A small sound classifier, trained from scratch: activation gelu, layers 8.
Rows from block 5 of a small sound classifier, named by matrix and row number. Rows with one number within an expert belong to one neuron, the router's apart. Each number is 500 + 25 x the weight over its row's rms, rounded and kept within 0 to 999. All counts start at 0. Numbers have three digits each.
After each expert's rows are labels from the 100 clips, of 14976, where the router gives the expert most weight on average: "responds to" is what is common among them. Only what is clearly more common there than usual is listed. The data: single notes of musical instruments (NSynth).
# router: router (model.blocks.5.mlp.router.weight, 16x160), inputs 108-159
# up: expert up (model.blocks.5.mlp.up, 16x80x160), inputs 108-159
# down: expert down (model.blocks.5.mlp.down, 16x160x80, transposed), outputs 108-159

# expert 12
router.12:513509484487548530489551529499518482475440504494466461471443476520465485538502491518491502472465487496497505455494542557458431485485493519500500488495483495
up.0:541467509450491508503488487497501496531513514469507516571502539522514484553510487506515526471539495549482528437506547450539539509494486503515487492502497489
down.0:501495505470546535530520459464528520518493473442504465523498488519482519486501475498499526534506493493524499526464549471424490484472520507490507550453506532
up.1:524501540504549491471489516503531538509462505536524502477490516479520492547512474492493534488472507497468478504486452523515449475471498459499543505511520468
down.1:480468501526491534487564509540546496532510502517465493452478499507529499474490535457483527468507486470476504486503508516546503501493470481506479476453486473
up.2:519474496512477493507494482469509559499457555538489526467532469511472527535480458496516479480499484459496535512554490487478483498519509519521454512486545501
down.2:485484530486487507511520493512473502530529476475503476512506514509467509498491487519479489478477479518499463526491547560493501512461540488516424512485486539
up.3:501526498530524515500504493499492565502554497538492525487550496535533536498474484488519506482576467472499501473512513467518513493513485478447506497507519511
down.3:473481506483534523489467442464475469543528524474504480564513527539500507461511515533507460477491485501459490497478476499489445484467500513494504492486472513
up.4:488522494528514506499543520503480433490551472510550538490504481506509444516487507511496500446469509519520506498516503531466486458472499505498471479490441499
down.4:511537478530466486481522524489537506483486450465503510496509462498517463485495498489517504520534486445543506437528519496532531555507473473488496509508511516
up.5:469531492506533527527523517543490497490513458492489441466488518479476456529535496511489502482473522523482550461474526494479445466486476488500506498479523455
down.5:527480508499464462452477485464495486467538490481540547520536511503511532521486522478523514514528485500513537532521513477498544558509482483520501471489489493
responds to: velocity: 25

# expert 10
router.10:523455495499498529473505506464487476513485509526504459463456481499444508525508478550500476493489515471466464508512519530475475545475502516505510503481488488
up.0:492506522493453509514483477473521516501525488522454487483484483469503530493451486491458490492553454503486476510522518503471502448544495471514469532511495483
down.0:494517516527498525516547496467470492535485487472491519476490496520462489484535496500488467495489487490502521465474499499485509494509512479561528473483471460
up.1:503512486490511571470505501500495503465475459514532485511498465488496493521530544521531495525528505487510512491534502515472481541491484497468476480524434527
down.1:527490493533517517496505536514450493457503467509474511503479455498489553487492486522526500489507524484508446493533470476541519487458476523521545505505481501
up.2:470499472514484480526538446529481507528559496488492538521515520506493492469509532537459491492515507503464453524475449510536491465479562498483517536504458503
down.2:477505548505474491498513500531485471485522501499476481470474455413514534508534509542478499481538505487483504508452514514461437509476501463497511473489486448
up.3:517469489484464492524469437473510489516494507503485515473497524497511538518513496467509491494557485540456490483503503482502513475535513545532512532506516485
down.3:472503513484517505469490474512496483494513547496527462490503518511515462511485510520492531500444510533509513499476525502504514496546557466515499501464536488
up.4:492535471475512558478528489551502508509495483513535498486484500509497488521519533513530461499484463500481500498542511537450469561451498537504489498508457545
down.4:490494465505504498491501518484500486498497461505485525518484476498510508465457471508532506516493521522515472529510479497507528506482480506478504495498494497
up.5:497504516531509566469465566499497533464503476494468487486498484469490509502561483523503515487536497452559501464482505487489479523509501462479514505482447493
down.5:478474551540554516512513506494478456526538494516475527492501479479498542500501482512503507505499545516454470560495497475484493523482493483485541504533547511
responds to: octave 1; keyboard

# expert 14
router.14:511494483522492502509552484518466516468493483475520463482464466523471520464474465522502524547492516484476478472507457532547528525491476512515515484491522520
up.0:495516495502505489538519539511533575480534488498448446505566496469494522481499529520468481474516484470486519490508478537509505474522490469506489506503511514
down.0:526469517512512466486491449485513504525535499507515544474504521516480519472456529529535533506523507513519474557525494476503461482477500505490511525533506500
up.1:497492529483503491541505486486462486545499487527519481481500503517496496502509501501516523435538529482477500481498526468485511496492478535489537509482505527
down.1:545517501490513491486486499485520496498487543490503507500514530518511553526469514500480531507461476500539523502506544480500465536514513503510462508504466477
up.2:514530519463496507519471525486533518509583500465471486488474472496490480468510509498474466459504477477447542511514527511471449483481476488519459494489498506
down.2:483486520446521523472493520499507532531516484472511489472529518492514516499466495490495549543556516559514458538519476506531528529516514495486463511511517510
up.3:522474494522450492534477497502486528484525495536506474509519489536525488509506483489554504472447509523505526505490527493491542520497516527488494496493470503
down.3:506483484517512518507555494512541518462557531529513495534499502530489516514487513528477496477531483476435485506491482500496532510492462482504499468516491504
up.4:490538450477494514495474506499474509493487510498509492510500519527522507507482509494494510542479444529513537473549509517486537507476483465475463475528520540
down.4:525528481492525517502543485473490480465487501476481498485505527495510442538457494448528501516521531508476517480517484488491522505464504472456475526465466540
up.5:533465529517527543473492506521475465503503452507499531511504492473516483503475492510509558461525513517494532574488533481502493475541526526482467507497517477
down.5:491525502482503526507477480483497483490477501569470522498508535513494510483513469513498512505537494510549488494497500485463490492491572488465441481499473519
responds to: electronic; octave 1; instrument family: keyboard; pitch class C

# expert 11
router.11:485504526477489530515487522526473541511528471472540511492527507466485475479528531471473461497540477517481540510538477498465467444527545521507503520494490526
up.0:517484517512517482487498522490483472503560468458499509532520475509502510483458532489515506490558477503472505495515450485491491462509508491508505470486485477
down.0:519496513453475517451519553527463499505479491493547451520483491563530486549483460467505482471485508509490545534503494488511492487528495503507487527497498493
up.1:507491480514480507470556445453539488508486533501495492465463515531497541501478514509541506501524516524498498443528547496473498526488456528474506498454481526
down.1:488496489550524487525500459450497438543496499509498509472458552479488480501526507537509488509471537524519514481508537544509518521457445517500472483498529531
up.2:512493509472492491461528436500486485490533474464465483483490512496502465524504558481529514486531469489502512493505546489515514523551517537478515516500486492
down.2:497516475525450473492499514535452500509533475463495481542549511523542487533480534560464489499523493503449504519469482501481555466533501492463492467497500474
up.3:475498529522535474518496503495528511516535471558520527507536507537526528501501504507505485502492547501542486497509480517507520504440481502468512511496487478
down.3:502451492513549503518507506485458496511496505496543548465489539505528485554490526533512496446489504521541478482521514550497514512469511505495508529499495542
up.4:513519473479543539481563478481515462503470515532463523478461513512507500492476523505525487512473492517486467508498521503524511530525462481501476496517520484
down.4:478514505543500491511499464452541496491535525519471506478545529490510485479512489549540529506491522502493467469511550477549533487501473483462487513521540467
up.5:492464487498469466519481491498535510515515491519503512512513519499490555531458483483528499489479545506470495461527513506532509499530511474500546502472512528
down.5:468515499492507483534510525482427511481456530492499541478493480484531504520471486515545522489473539476496440484519498488477486523477480492543546532510475499
responds to: pitch class G#; octave 6; note: G#6; note: G#5

# expert 13
router.13:517513490488464506505515479516496468490457528510513518499495494496497517500471524513514469472463501524524541506494535490485498497508499509543501456478502476
up.15:512525453465536484449506466501487477504463515499473488499489487477506459502513483554522495472457542519500510525474499557474503484455489499491511475521510476
down.15:509463495522469507470519513527496507495480469494527518520530437449506502449532481515499484492496513508488499503501453510496481536506498490520536506465491466
up.16:499447481511488501485511576527488501511471532485511476494503499464517465493533474464515502509476445502497517496494483533474507537541498498509525480496464483
down.16:505545479485517485474461490498489502514469550495458496557510502531516505474506539506486488499483515510504522515478514531485534507503523532489534490465502514
up.17:476492499478544457530496499461521541490440495524489488486521514498524467521544532527469482498494475490510480518501488476544527525523507476527488488498485537
down.17:498484469509502510539527475454489526513511466497509518491505491510503542469489507492530458494478474500488475514512562529496509472467493521465494536535529476
up.18:496552502509507506497509539503483494487520535494493475498446466483484468486530546500498463528516495469500473481515506536515471497478479471512510481515493497
down.18:521541486516500506511491495489526510489555513489530528517507476513475523510488526501561506513491470525526518518470529479516523465485546477448517511486486518
up.19:466513514526465471510519497491512503531479498476518493509565511481475480486561514532465520488508493525488485500507490475550490517486495527475474532499512536
down.19:564503473493494537524504458557537499508533500521479514500550477530534484509515470518523500517495460474515464529499488540546489511523516508500453493515510534
up.20:495512533533455497527517489511494490461477518483496507479475493469502518536476493524456507527526517471506544458478506458501494491508484510503539454478512501
down.20:495514435472502485440503491494494499508479438519530490461527460510470458478477494534531530521510515487518515521460543495522475460458511470541511515529493495
responds to: pitch class F; mallet; keyboard

# expert 3
router.3:512470485521474480512518464477537498458502497473439482462467485508466488453493488516500485536471528510517489521489507523538535504479477463505518527455486474
up.15:473528530427494491484496468534495491538515522496498546503469512509493474487490501479496486535508454506477511539497491472542485485508530481479551521511475524
down.15:497493492500510510470541487470489487495525493515532495478486477495461497488529498506504519486506499524532521494491496528502466478468523546502509530496524475
up.16:537556486535478486488495547479487486484467491477474473458505515476524474495451538474517491510497531510465527485487461474497527518493498485511484521489515492
down.16:502542499474483496488488517514509495494480486483534492507507509518478497481451514483505521495441496487572511492500516496496475470492493471546467467486525433
up.17:523489522513488469514517490539483524528484570438494483519508502475501503516509493484484493473485499513447505553454490472512503492510535498490557546483514531
down.17:449470494519499509540492533514474541467531494512491511498507527536456479501491500532509511519471480512480454490460501521486493508477482496541497513515500489
up.18:495489510528472526488432528484533515500504484487476476441485465462527493499515490517469495485453510494496486463534512503496527473541516458485468515500521517
down.18:524512468504493490475465470482533537520551509479482484495510510494469482482490507465517461486481495532502517492472441494546512494469455452480499442554505458
up.19:456475547445494550488520454526490472493475498488492501508476507520474495502509484541530517548504566526534473494485505496543544516474514535495527520528515444
down.19:467522490454493483452508505509479459515472559499506500492474490477490512537511511478468468465498518489502499506451495539429458507521553533436502517484492485
up.20:443480503522489515483507492552436494502464498478462470512502504505522520549487480479499476501501468521517543513521571511447523479515486455508448435471525530
down.20:490465499551493432523493535550506514492490522481494481540522485510449528530458461551466463533475490495475484485507481508521511516505480479516511538509504478
responds to: pitch class C; octave 6; octave 7; note: C6

# expert 0
router.0:511498474503541496462476474508448508570492536516464532528526507486464537518473513489536516506474497519485452475459531488466490504540515494530490488493534516
up.15:483487482511529544516514514514536516514477498507502503523472488502447500478487532502489554494487447471499494492442473494501459446531529509505521481491462478
down.15:514484541534534488475466487504503524459473515519493511503557489511446552438498503499483467486472504511516494532520517484508504482513537472471503482469504494
up.16:534499513497516547461518517460506501469463526510513515495462502490548542505494459508531536519470509494515490484507528458521472527471508471498518464538502502
down.16:497525461439478532487494456520497501499531527497512553546468527488498468486497500546529535491525532515504514550445478498467496532514489486513525491511504484
up.17:539500506483546500510482487495476475500504512549496527516485542471542536555488506500519511484513582533501485497466551487474490489455485502479523484493555486
down.17:519521516525508517488525516479515511455519470509507514490514518493501476487514523502490511507509466475534550481526476516517477515501456505474481452477481529
up.18:493514484500529526495506463510468487491514480527512535493483531463493511542544492481468463468481571533536518507470510539453492468488507514525503474524509502
down.18:551540469536502495510544540533495509479540426486510536493505475482506480457473545505520528490523473448478505512513495515497467516482480502481526508492490505
up.19:496473509504481475471417523495527530524505591530497494549509476521521536506479458524512512525490500488492455517486490463494507517529491468494501480534515489
down.19:518497508486491504490539510500506554443491492514491466480495517513490562528518528488475500517545532499491547518501480493498490483477426470494506463527520498
up.20:477520494528530477476456504469450502540509487474482527519545511481483519529510497461508488474495497523475483509498487444490515529555489486527492509517554483
down.20:566510505456498495488519505487494526468464497514503507488515450496541515518533502475530523494520518467515526465511497458484525545459445480511491486483494470
responds to: velocity: 127; vocal; octave 7

# expert 15
router.15:468500468530545510500492517507527554509447551491463516491521495460496495554563510528473514459513492514516510458505518478458498500513546524529472499510542513
up.15:515490534523444490535533521510504473512535485508474469513524498450493501534504499501526464479515481503524538453575493523470488482464523525469480507495493509
down.15:499468546506465497538489443493484482456494497499538548482484495453495517495488476544510506535499516504456515550490494505467517501507490518476489497504469529
up.16:482498494490515513469489503512484504492481511459515513483496467538531503464485485490535537576493485474488472494486487487513534511498445508543520519521470507
down.16:495511510527495486457519499475474510470540512507486478492508499521463516508502524472458481525510514527503523491501513491517466520481532491531528441514486528
up.17:483486484470524493472476466545494507547470490444478490497511487551480499480475539503490526486510516547505492529461516508503517488499524542448464526525514534
down.17:518528469506499511530489485494536537525483506454494493537523477535519507477519537480507486501517466497457515470483528540514530492496486514495458456537523523
up.18:484508472483524513483497479504516532520464521461465488499486502536515498498490550487496519484478531567495502543454569523497499472498500533516455470527500529
down.18:537492472523523541506523465512511477502542517473499505523550493512505482471496560481514487457519527527498531519496518532519554513485507502510454487500493516
up.19:466530523502523506498502527485546498467491512500462517499484510456455489544545524439505519497468489525497557456474521501466471504520512468525490466540502482
down.19:502472517493466528503516472498462477475496484515478531488531472473513513497482486530534487488486499481518502544519480554479497513495479533488496500494491473
up.20:519490444454502530474539501524475508474466503510503510505460512532472484483481483512530472497476520505471480496503505512531472517495491538501495530470467521
down.20:500534485527538517508531521538522467495527497498537451485459493488507530503539525503458509535464523544506522510483477521484471502461510471497528461510519498
responds to: acoustic; brass

# expert 6
router.6:494465492462496479512480480481560513518521513505491535517511479547554503479520511517480472543480507525507452517508505480501512543483473525479482517528459532
up.0:445472493494518541529445495528512533490462511528535515523541514501503442557517484511493472492488494476533482527504508489484500503518534513532474542467478507
down.0:498527475498578534479594490503482502537500480486521523468474497488477516504499521525485530518493497519469515511515480484508526466486513491511466515502515495
up.1:514512482524494505459545528473522457518507466501485502499544490526502469483490498503483490494536515499518515540518517541485490488471491516529510478513484496
down.1:515467518532506522538507474445476466458511517506518527471527504501493511521511465496505490516513478468556487485549495486501511539481469499501524468513475529
up.2:490512555521493529547492532548516472508527518515479458509529483469513496485529480475512537496477489518517498484480533495431454500493530511483522486518576508
down.2:523496492493536514512453504511503503488506516532524488502547523506542513465497534473514496478495515530549467488460473504475480484480501569519517469491500530
up.3:509502478534523556478473509517459525487486514486533465533468464515466498463504516481484468513484500510488479513528492457467464486529500521548492495506531540
down.3:522517465516538492514487485486468493446487535458522460499538504525498528496497503498472526496488519520499512481527506533535488547487490507504483491494497535
up.4:478462513512513471488453467456519522496522491501494552478540491511552540458472548516483500498537516523506508492549493453510535513505481519496472498556477533
down.4:479506525522469453501475534504448498496473502474540496509526459535491485498530505512484513530490505502505484511505491497541491477506461496509433532512541507
up.5:518464506529469501495482573524550498498513478539487491512498544483487437502464542484481496488515513502467503496501538505493498533499478466511441488481520501
down.5:502510468506494505434503504534507498495472485503519498459470507541497517504516520477521513476497529547517499512520473524470462486480488547497515523469515455
responds to: pitch class F#; octave 3; note: F#3

# expert 7
router.7:516532448504544546458532482483453505472514496513486484505487493514521499485494530501534507476495503519477492485480493487522500518501476523510525490541461529
up.15:503466487489521524504502544508506483490499497546510501575519514521496506526554539478506476508506511520470490495477486506472493547498460520491468482481503495
down.15:459470529545506533522486470493445480485482493491513489510564471483507493487468458491503496479493522510502520498501476510471510513508465490531502492490460464
up.16:449519493513514530456487478452570497502500526554516475481456527500468507475500517494532532546483480520479510443514533483505507531502509470514482546488496524
down.16:492511490487556482490471512521510487460462507489572467533503526500495456483539532524488521509472494500472497480522479505536506480479515499478474511481476450
up.17:501511466495492530483519460510522529506477528543546506468474531463478509529547505493500472484485489525490513489521498524499455482484517490512515536503498479
down.17:511507516499549480520532470483496498484557484517496517514489483483481549494539533497458494466466531509499483531500479493468475482475513493505503516511517526
up.18:485518485473491496550483495506487517530510526528578532465490523476490526508506507518462495531503459501513535473512463510445542507458446497534515486488508474
down.18:520494488489490471482485488508514505497477454503468476506523497468520529473544480500446485514521487506505524520527483513481531475543511487485491491509467520
up.19:533471494496510499478507496510455493489497502489501532471505485469522473506485523518494460465477501512483490483527509475418525473544506553537544522503495514
down.19:538493517480488558490507508483523517485515516537476503480498555516514547515461465488512501480506483492512477474470502497501487523493525491460493454488533497
up.20:523465502491475487479480543490464530520528503465499509531549530503513467502482484495500517499538491484487474497527488445466530490523524519476494520539501474
down.20:501524483525493500509533564520486471528508475541498501507473503470486475492479505496510501469477506492525487490491527459525495504530481482552483507496496473
responds to: pitch class B; keyboard; octave 2; note: B2

# expert 5
router.5:531457486514478535473511471513454452495490490464504501465491497544458525479482480513532521476497503489479498539510500547530514493524476527447468514484467487
up.15:495494468462501531464463518506501535470489482460517511511506465497520485502500520455511526485507470543531525524524517464481489491505518502492489469481459515
down.15:499475519494452455459447498465512496468483555526491540482485535515530515517530455476514534540498479529531545486496474472509539504475502479552509530473510452
up.16:531515500531468483542502478499482420499486497476525518511454522516436503550450486477548490485443506521523503496491511513516491487537507517458479487466499488
down.16:453512492513539518512466524486487490477470541476509490523508507561487506517508483504476512496493516512476476502466521482489465477472528493492502522462468473
up.17:501482493534479529493555513496516541472484506459505529480481495503484485553505523508474493467498479517488479508530522551447474481520503504523478491483511534
down.17:481500467518511491502488507430512509493493526478516515528526510531494551499483466474498484498470461476468492502502448527534531495502481513492459464498511517
up.18:499514546529521532466489494516491506500507510495508513468521528495500553596485496508499506449500494511504515535485474497466467527525514510501507512512503474
down.18:473487502443503457501519495530496493486495519490489494498511462517471502494545558495515489496495469510487508525453483499526516513507512499471486456481497498
up.19:490512495502529528489512472465477511481509496517499524503477510527507545481507449535525497545523522540485456473459501524508529502488511516507494498521504501
down.19:494532492450512526486500481506502486529522497508513501464480490451522479479469493512528513510442502485524521545493499513490506455533468472504497466534519498
up.20:530489479470478515547489453528462498479484501482458491545513504505492525503475515514543503487480534493472487494498521460502517523480500482468524500452500482
down.20:472476464535523496500502480468446485442509481493511523511472514488490488504529480548517517465453521515483494524506491496480509451487497501478495506499487510
responds to: pitch class D; keyboard; octave 6; note: D6

# expert 8
router.8:507427501476497477473504497464523500447473499547464516490544469501527505539518450519556515538482529475487485447545534498488525510485497526506491497464502491
up.15:465503510513530500480496500487493483466463476476531482502461499506489527487550532506480525536450521491548533496525489502526519520505513515469528543538515464
down.15:506530516471487463467462510513476530505487473521534488495461471508557522504501501487485495490519467511496500496487483447467540531516460517507463506493538522
up.16:433499522511458514502492541549492494521467551519500518471498545481493431532522501546484475457441493474457513473478514516457507509530521465512514468498480495
down.16:462505525476508524510509549500491480500472507506493481527507522484518450500529429481489519494500467478531478527518491485481445524477532483506522551518471528
up.17:487533511522494505498501533576498483488495476482485481467461478494504469486472479502495502487449511533476502528485484489535498518538517490508533532480475520
down.17:465503538523497530506498465519457507489479516499532465501471499486545499475495481507476483491525581512524492524488492482512487474496506470455502488504518521
up.18:492522509507483484503500481485505509474496478461520478492515463524482512531554510477523519505497476479467495516612509495529473539550509514465478531481491539
down.18:490540509507488547477464517512505498476515487476509517498505481514487522481515491452509496470493474511523450512460476533524497497502465456481477486534508489
up.19:471495513521494510521502513499456507463508514531496469465507506523493521527522522444507487506500508525503538500509507478455524522473505469498510504457514514
down.19:489504466471485495541507505523493544493482528482525464501524482499435494496521484484512542509514511532510530526455508514495517518497487471531445492535505478
up.20:481556491492476472537496526502518459459499535459501531531463510470425518480476487499500484469498472486496513510500504489495509500512506510483523477554502493
down.20:526487508488465532528475535473499511492547501492477474485481529485502503481488479469504483502472503497526429486495541519514543516497510472463510542505461477
responds to: pitch class D#; pitch class C#

# expert 4
router.4:506510477505480488510532460541523481451482499499485510535461445497439470474463524492484478488522513526495539490520510496505527499499491492529533490507498468
up.0:498476514510518465531483540522516503485522490505511511541510540485495467529523507508491447498493522505489472471557548491494523533478515490515498498538536497
down.0:519494504482517485524487481466502488541552523515504481517529487521514489478453502482501489465496516500538472525488484472479460519493498524463497501462532489
up.1:514552494550488500490490451463496475493491519493494538520494484467481505497531459521517474488479505484517482504537487444491520494500476497461514499494475460
down.1:490524482491489503502516497495503475506519491521511517537486496506502493501514552523472538476530510499505519461505497530523450501544514525510513510500488492
up.2:513516534521546524501477518484465510515542505512526494512510524515534504505475496475501498497507518515479498513518487511492492528521530523511511505492498495
down.2:501465506483490551501456520492467482537498494519539487526526506498513508494508506468482496489535475488518471536502481466477514474496468513509527537524499512
up.3:459450493469509518522455471520519503493464474479482507497507475505473553515470505489513532527498537500497517505499500494504486538507490502461497508529482506
down.3:471496544485530528526530536482491484512515512498496477528527485540547470447478499510462526493489505502485529509542463557495503498506483449503468494513479524
up.4:504554496496501502572485506510510468528507486480546546536535504474477503513456487494497506491538495541530503516530489505497489478497496478482519518474494485
down.4:517502443498513504454542480469520518506515501483492531439524474524506475473554474506528553515448527493482520464488542483515501503497533490529502479540530481
up.5:503540494510493559526535515498442536457476496538491500496520470526532545480504496467520485490485480524511473565513501473497507526515458521515493480506497505
down.5:523491504492477510498529507519442501490520518499523521492413503505502540529485510476535535488490510487506472527486473522536542498530472515470487501506494533
responds to: pitch class D#; octave 3; note: D#3; instrument family: mallet

# expert 9
router.9:468487525533468499485485534501468478507561506506505542536503518492514514462495469488513545441547484460508506526501512444546527502516513473496504507533514480
up.0:505486523469493498520495515499458460570484514517535535510517582495514519461495482532506553509515483503510499476500453463510506496510505505472518514507506467
down.0:505505496514534517521531518526495508476494455516508506475478508464519502504500500487506529512482515515491505507491473507512507493480441532483480496483480535
up.1:497528478466473502467471469510517486508499498481469487493455541482487530530485509512505499520549482521511507524488550495485538489482505543442489489534545508
down.1:514522494534535542498489499492503539451484508505520485479535502459478499535485499501505473485521533501504529476505525534510495487535476460536474473529540504
up.2:495493476524530482512502541473503560481465533519499473450495505460475483527516451502518487531466538485512531422490510501471509496449492471511494460503560474
down.2:492500546495447476522473457486472504488518463490549479496521461528470515498523510549512486535494468500503528463558477511530541518491454483505504468498496511
up.3:527495474459499528468528472472538500551497505484490516496493521517540502499447514473508508487527512534528502540467496523473527495481467540466489473512515504
down.3:460517500490508506515499503501575515519531519509463485488506530493469493503503502460461504476534501472499525506479505521507488487481464494503509464515529463
up.4:499469528560509503488557492494512531478528520501494444504530502502497508496512462477480521486505495481480515502465491548488496538510523510488482481512476463
down.4:481500524489498483492503488534549483486554478506469487444498487498471432498518525476513525497498476487492468528511535515518519507565497499451486477470516489
up.5:496495548521505549497505455486533531513517507503486488491484518526503522451521474503505512484557538485486484519490523519508509531482476458482536531544522530
down.5:501506489479513495479543480542496494519531486546516489454471487480465505455479517501512519487537513501523500509511508510496499503540498538475484480503484497
responds to: guitar

# expert 2
router.2:514473450499509475499547455507496487469458485497462459478430478557497541494493462529510485507489517513478476478492527533486486486465485484484502489481466476
up.0:473504510466510544534487519473475491564487495507495525523468535500531519521470549462486492485505488516515549506490519478499497503511507499454521547491512493
down.0:504491497545460468514510506512514470484524539498468491542499533499437487522483507531513509508505546477502502496465524496523514496452474480447507558489526474
up.1:497549471529465508487475510506527465475530505496487506544505524510540495510461527481492500487471493544489496483493539508477505469529448449454472519479522513
down.1:490493519527485519475528460491498505509541513499478487500486504482502508476477489513480515462503481480471589497515528527496502486486528482489494545465512529
up.2:525458462527490454462495513487523494500469519494470449476507516483513498498528473519504513472473485493510515450522545538561500503508502519509468488520509528
down.2:513509480534489456513472511479489497500466469471496469533513475514522467480495450510466521543536482477514501466512504511503539481424494503548516520510530480
up.3:538504487526504445515505480530471503486472500487525518506499502472488466478475460546472523501465502515498463483528472496466505495514495517545513517516490505
down.3:477503483470526498478470513521493512485463492480561458488502512545519463498496487523537464533471478497510518522566505465516482460508483542524557500543452517
up.4:493499543536479510461481450528512517472442487487503544504548494502495496492529477520526502483484447465471507511488501494473499523525498472477555491478542510
down.4:500483490496509504488479503459487504524515513532539478498535532520543519498494524483506506509501520506472446534525489576474504515499459467478470515542476534
up.5:476496485485534485516548525525494519474504497503479472487496440488483507528537528449478530550503492477512559500526532511499526549526478507520499461521494505
down.5:500487460487494512499554483491477496482535472526508502470522552512536512529517486511542475483557513497476483505489445533546530541545498560485538528478514454
responds to: pitch class C; octave 6; octave 7

# expert 1
router.1:526520519492506510493484537477516475480466467511478477507516509520543525518523476458499492515481506460490502459481503508556522514494454473451507500461484489
up.0:436471562511500568470510451471481531506500495509495552512529498499493556514514449505513524483495515502535518476504477502522501524501522490526516516548527495
down.0:511492490501448484513516528506516498456526477504540485448514497494472513520488536527495469499516447493562533531481471505510514499488462531511480509491512466
up.1:495462521531490429528488519460502519466483479510488524529528481548523547476478492520526467523499499489505464488557509494539543521491488480452524517460508482
down.1:510523553498487511482491508503455532479532488480520492499475459503527503501482459505450467499467487529511524560533484493475525485488483508505479452539472531
up.2:514514444492478499505530522495521512452492471493483475465509485522530510486499530469518528527457474473500506496485515478528508545526452491496510522471473531
down.2:521491460515459519535492458556455481478503520485490515481529497484503455516504463485516468536453499506459507568479527510487501517513496503515474480478478524
up.3:477500488468494518538512500500521533505511524499521512484537506487536479510507473500532519454519518503490560508478526513465473493511520486496506521459471528
down.3:470536472496542490477503542508487509462505479467477499491484483523506484507496505524486546496531503513487488535457489504518499521531509492504530534500520523
up.4:456510513482503481540476471493536501470497504517512466518505483508501529507520519490517509531468525531523443507493498486466542530473485502481511473552514495
down.4:495495517495485513488454507481466532479524509479503485502483482485456516529489507497548520538495487499535483539475522514458493470496499544550538529513539495
up.5:529547516517514510526546500526490504488497497502468486516536508499492498457480533477514519450492495488447537506477534495509488509486516501490485507498504507
down.5:501481513541538491479513494544557493508515498496501521468553493473505520501499495523484438481517550484482461535489512527493505492518477495557485478499493490
responds to: octave 2; string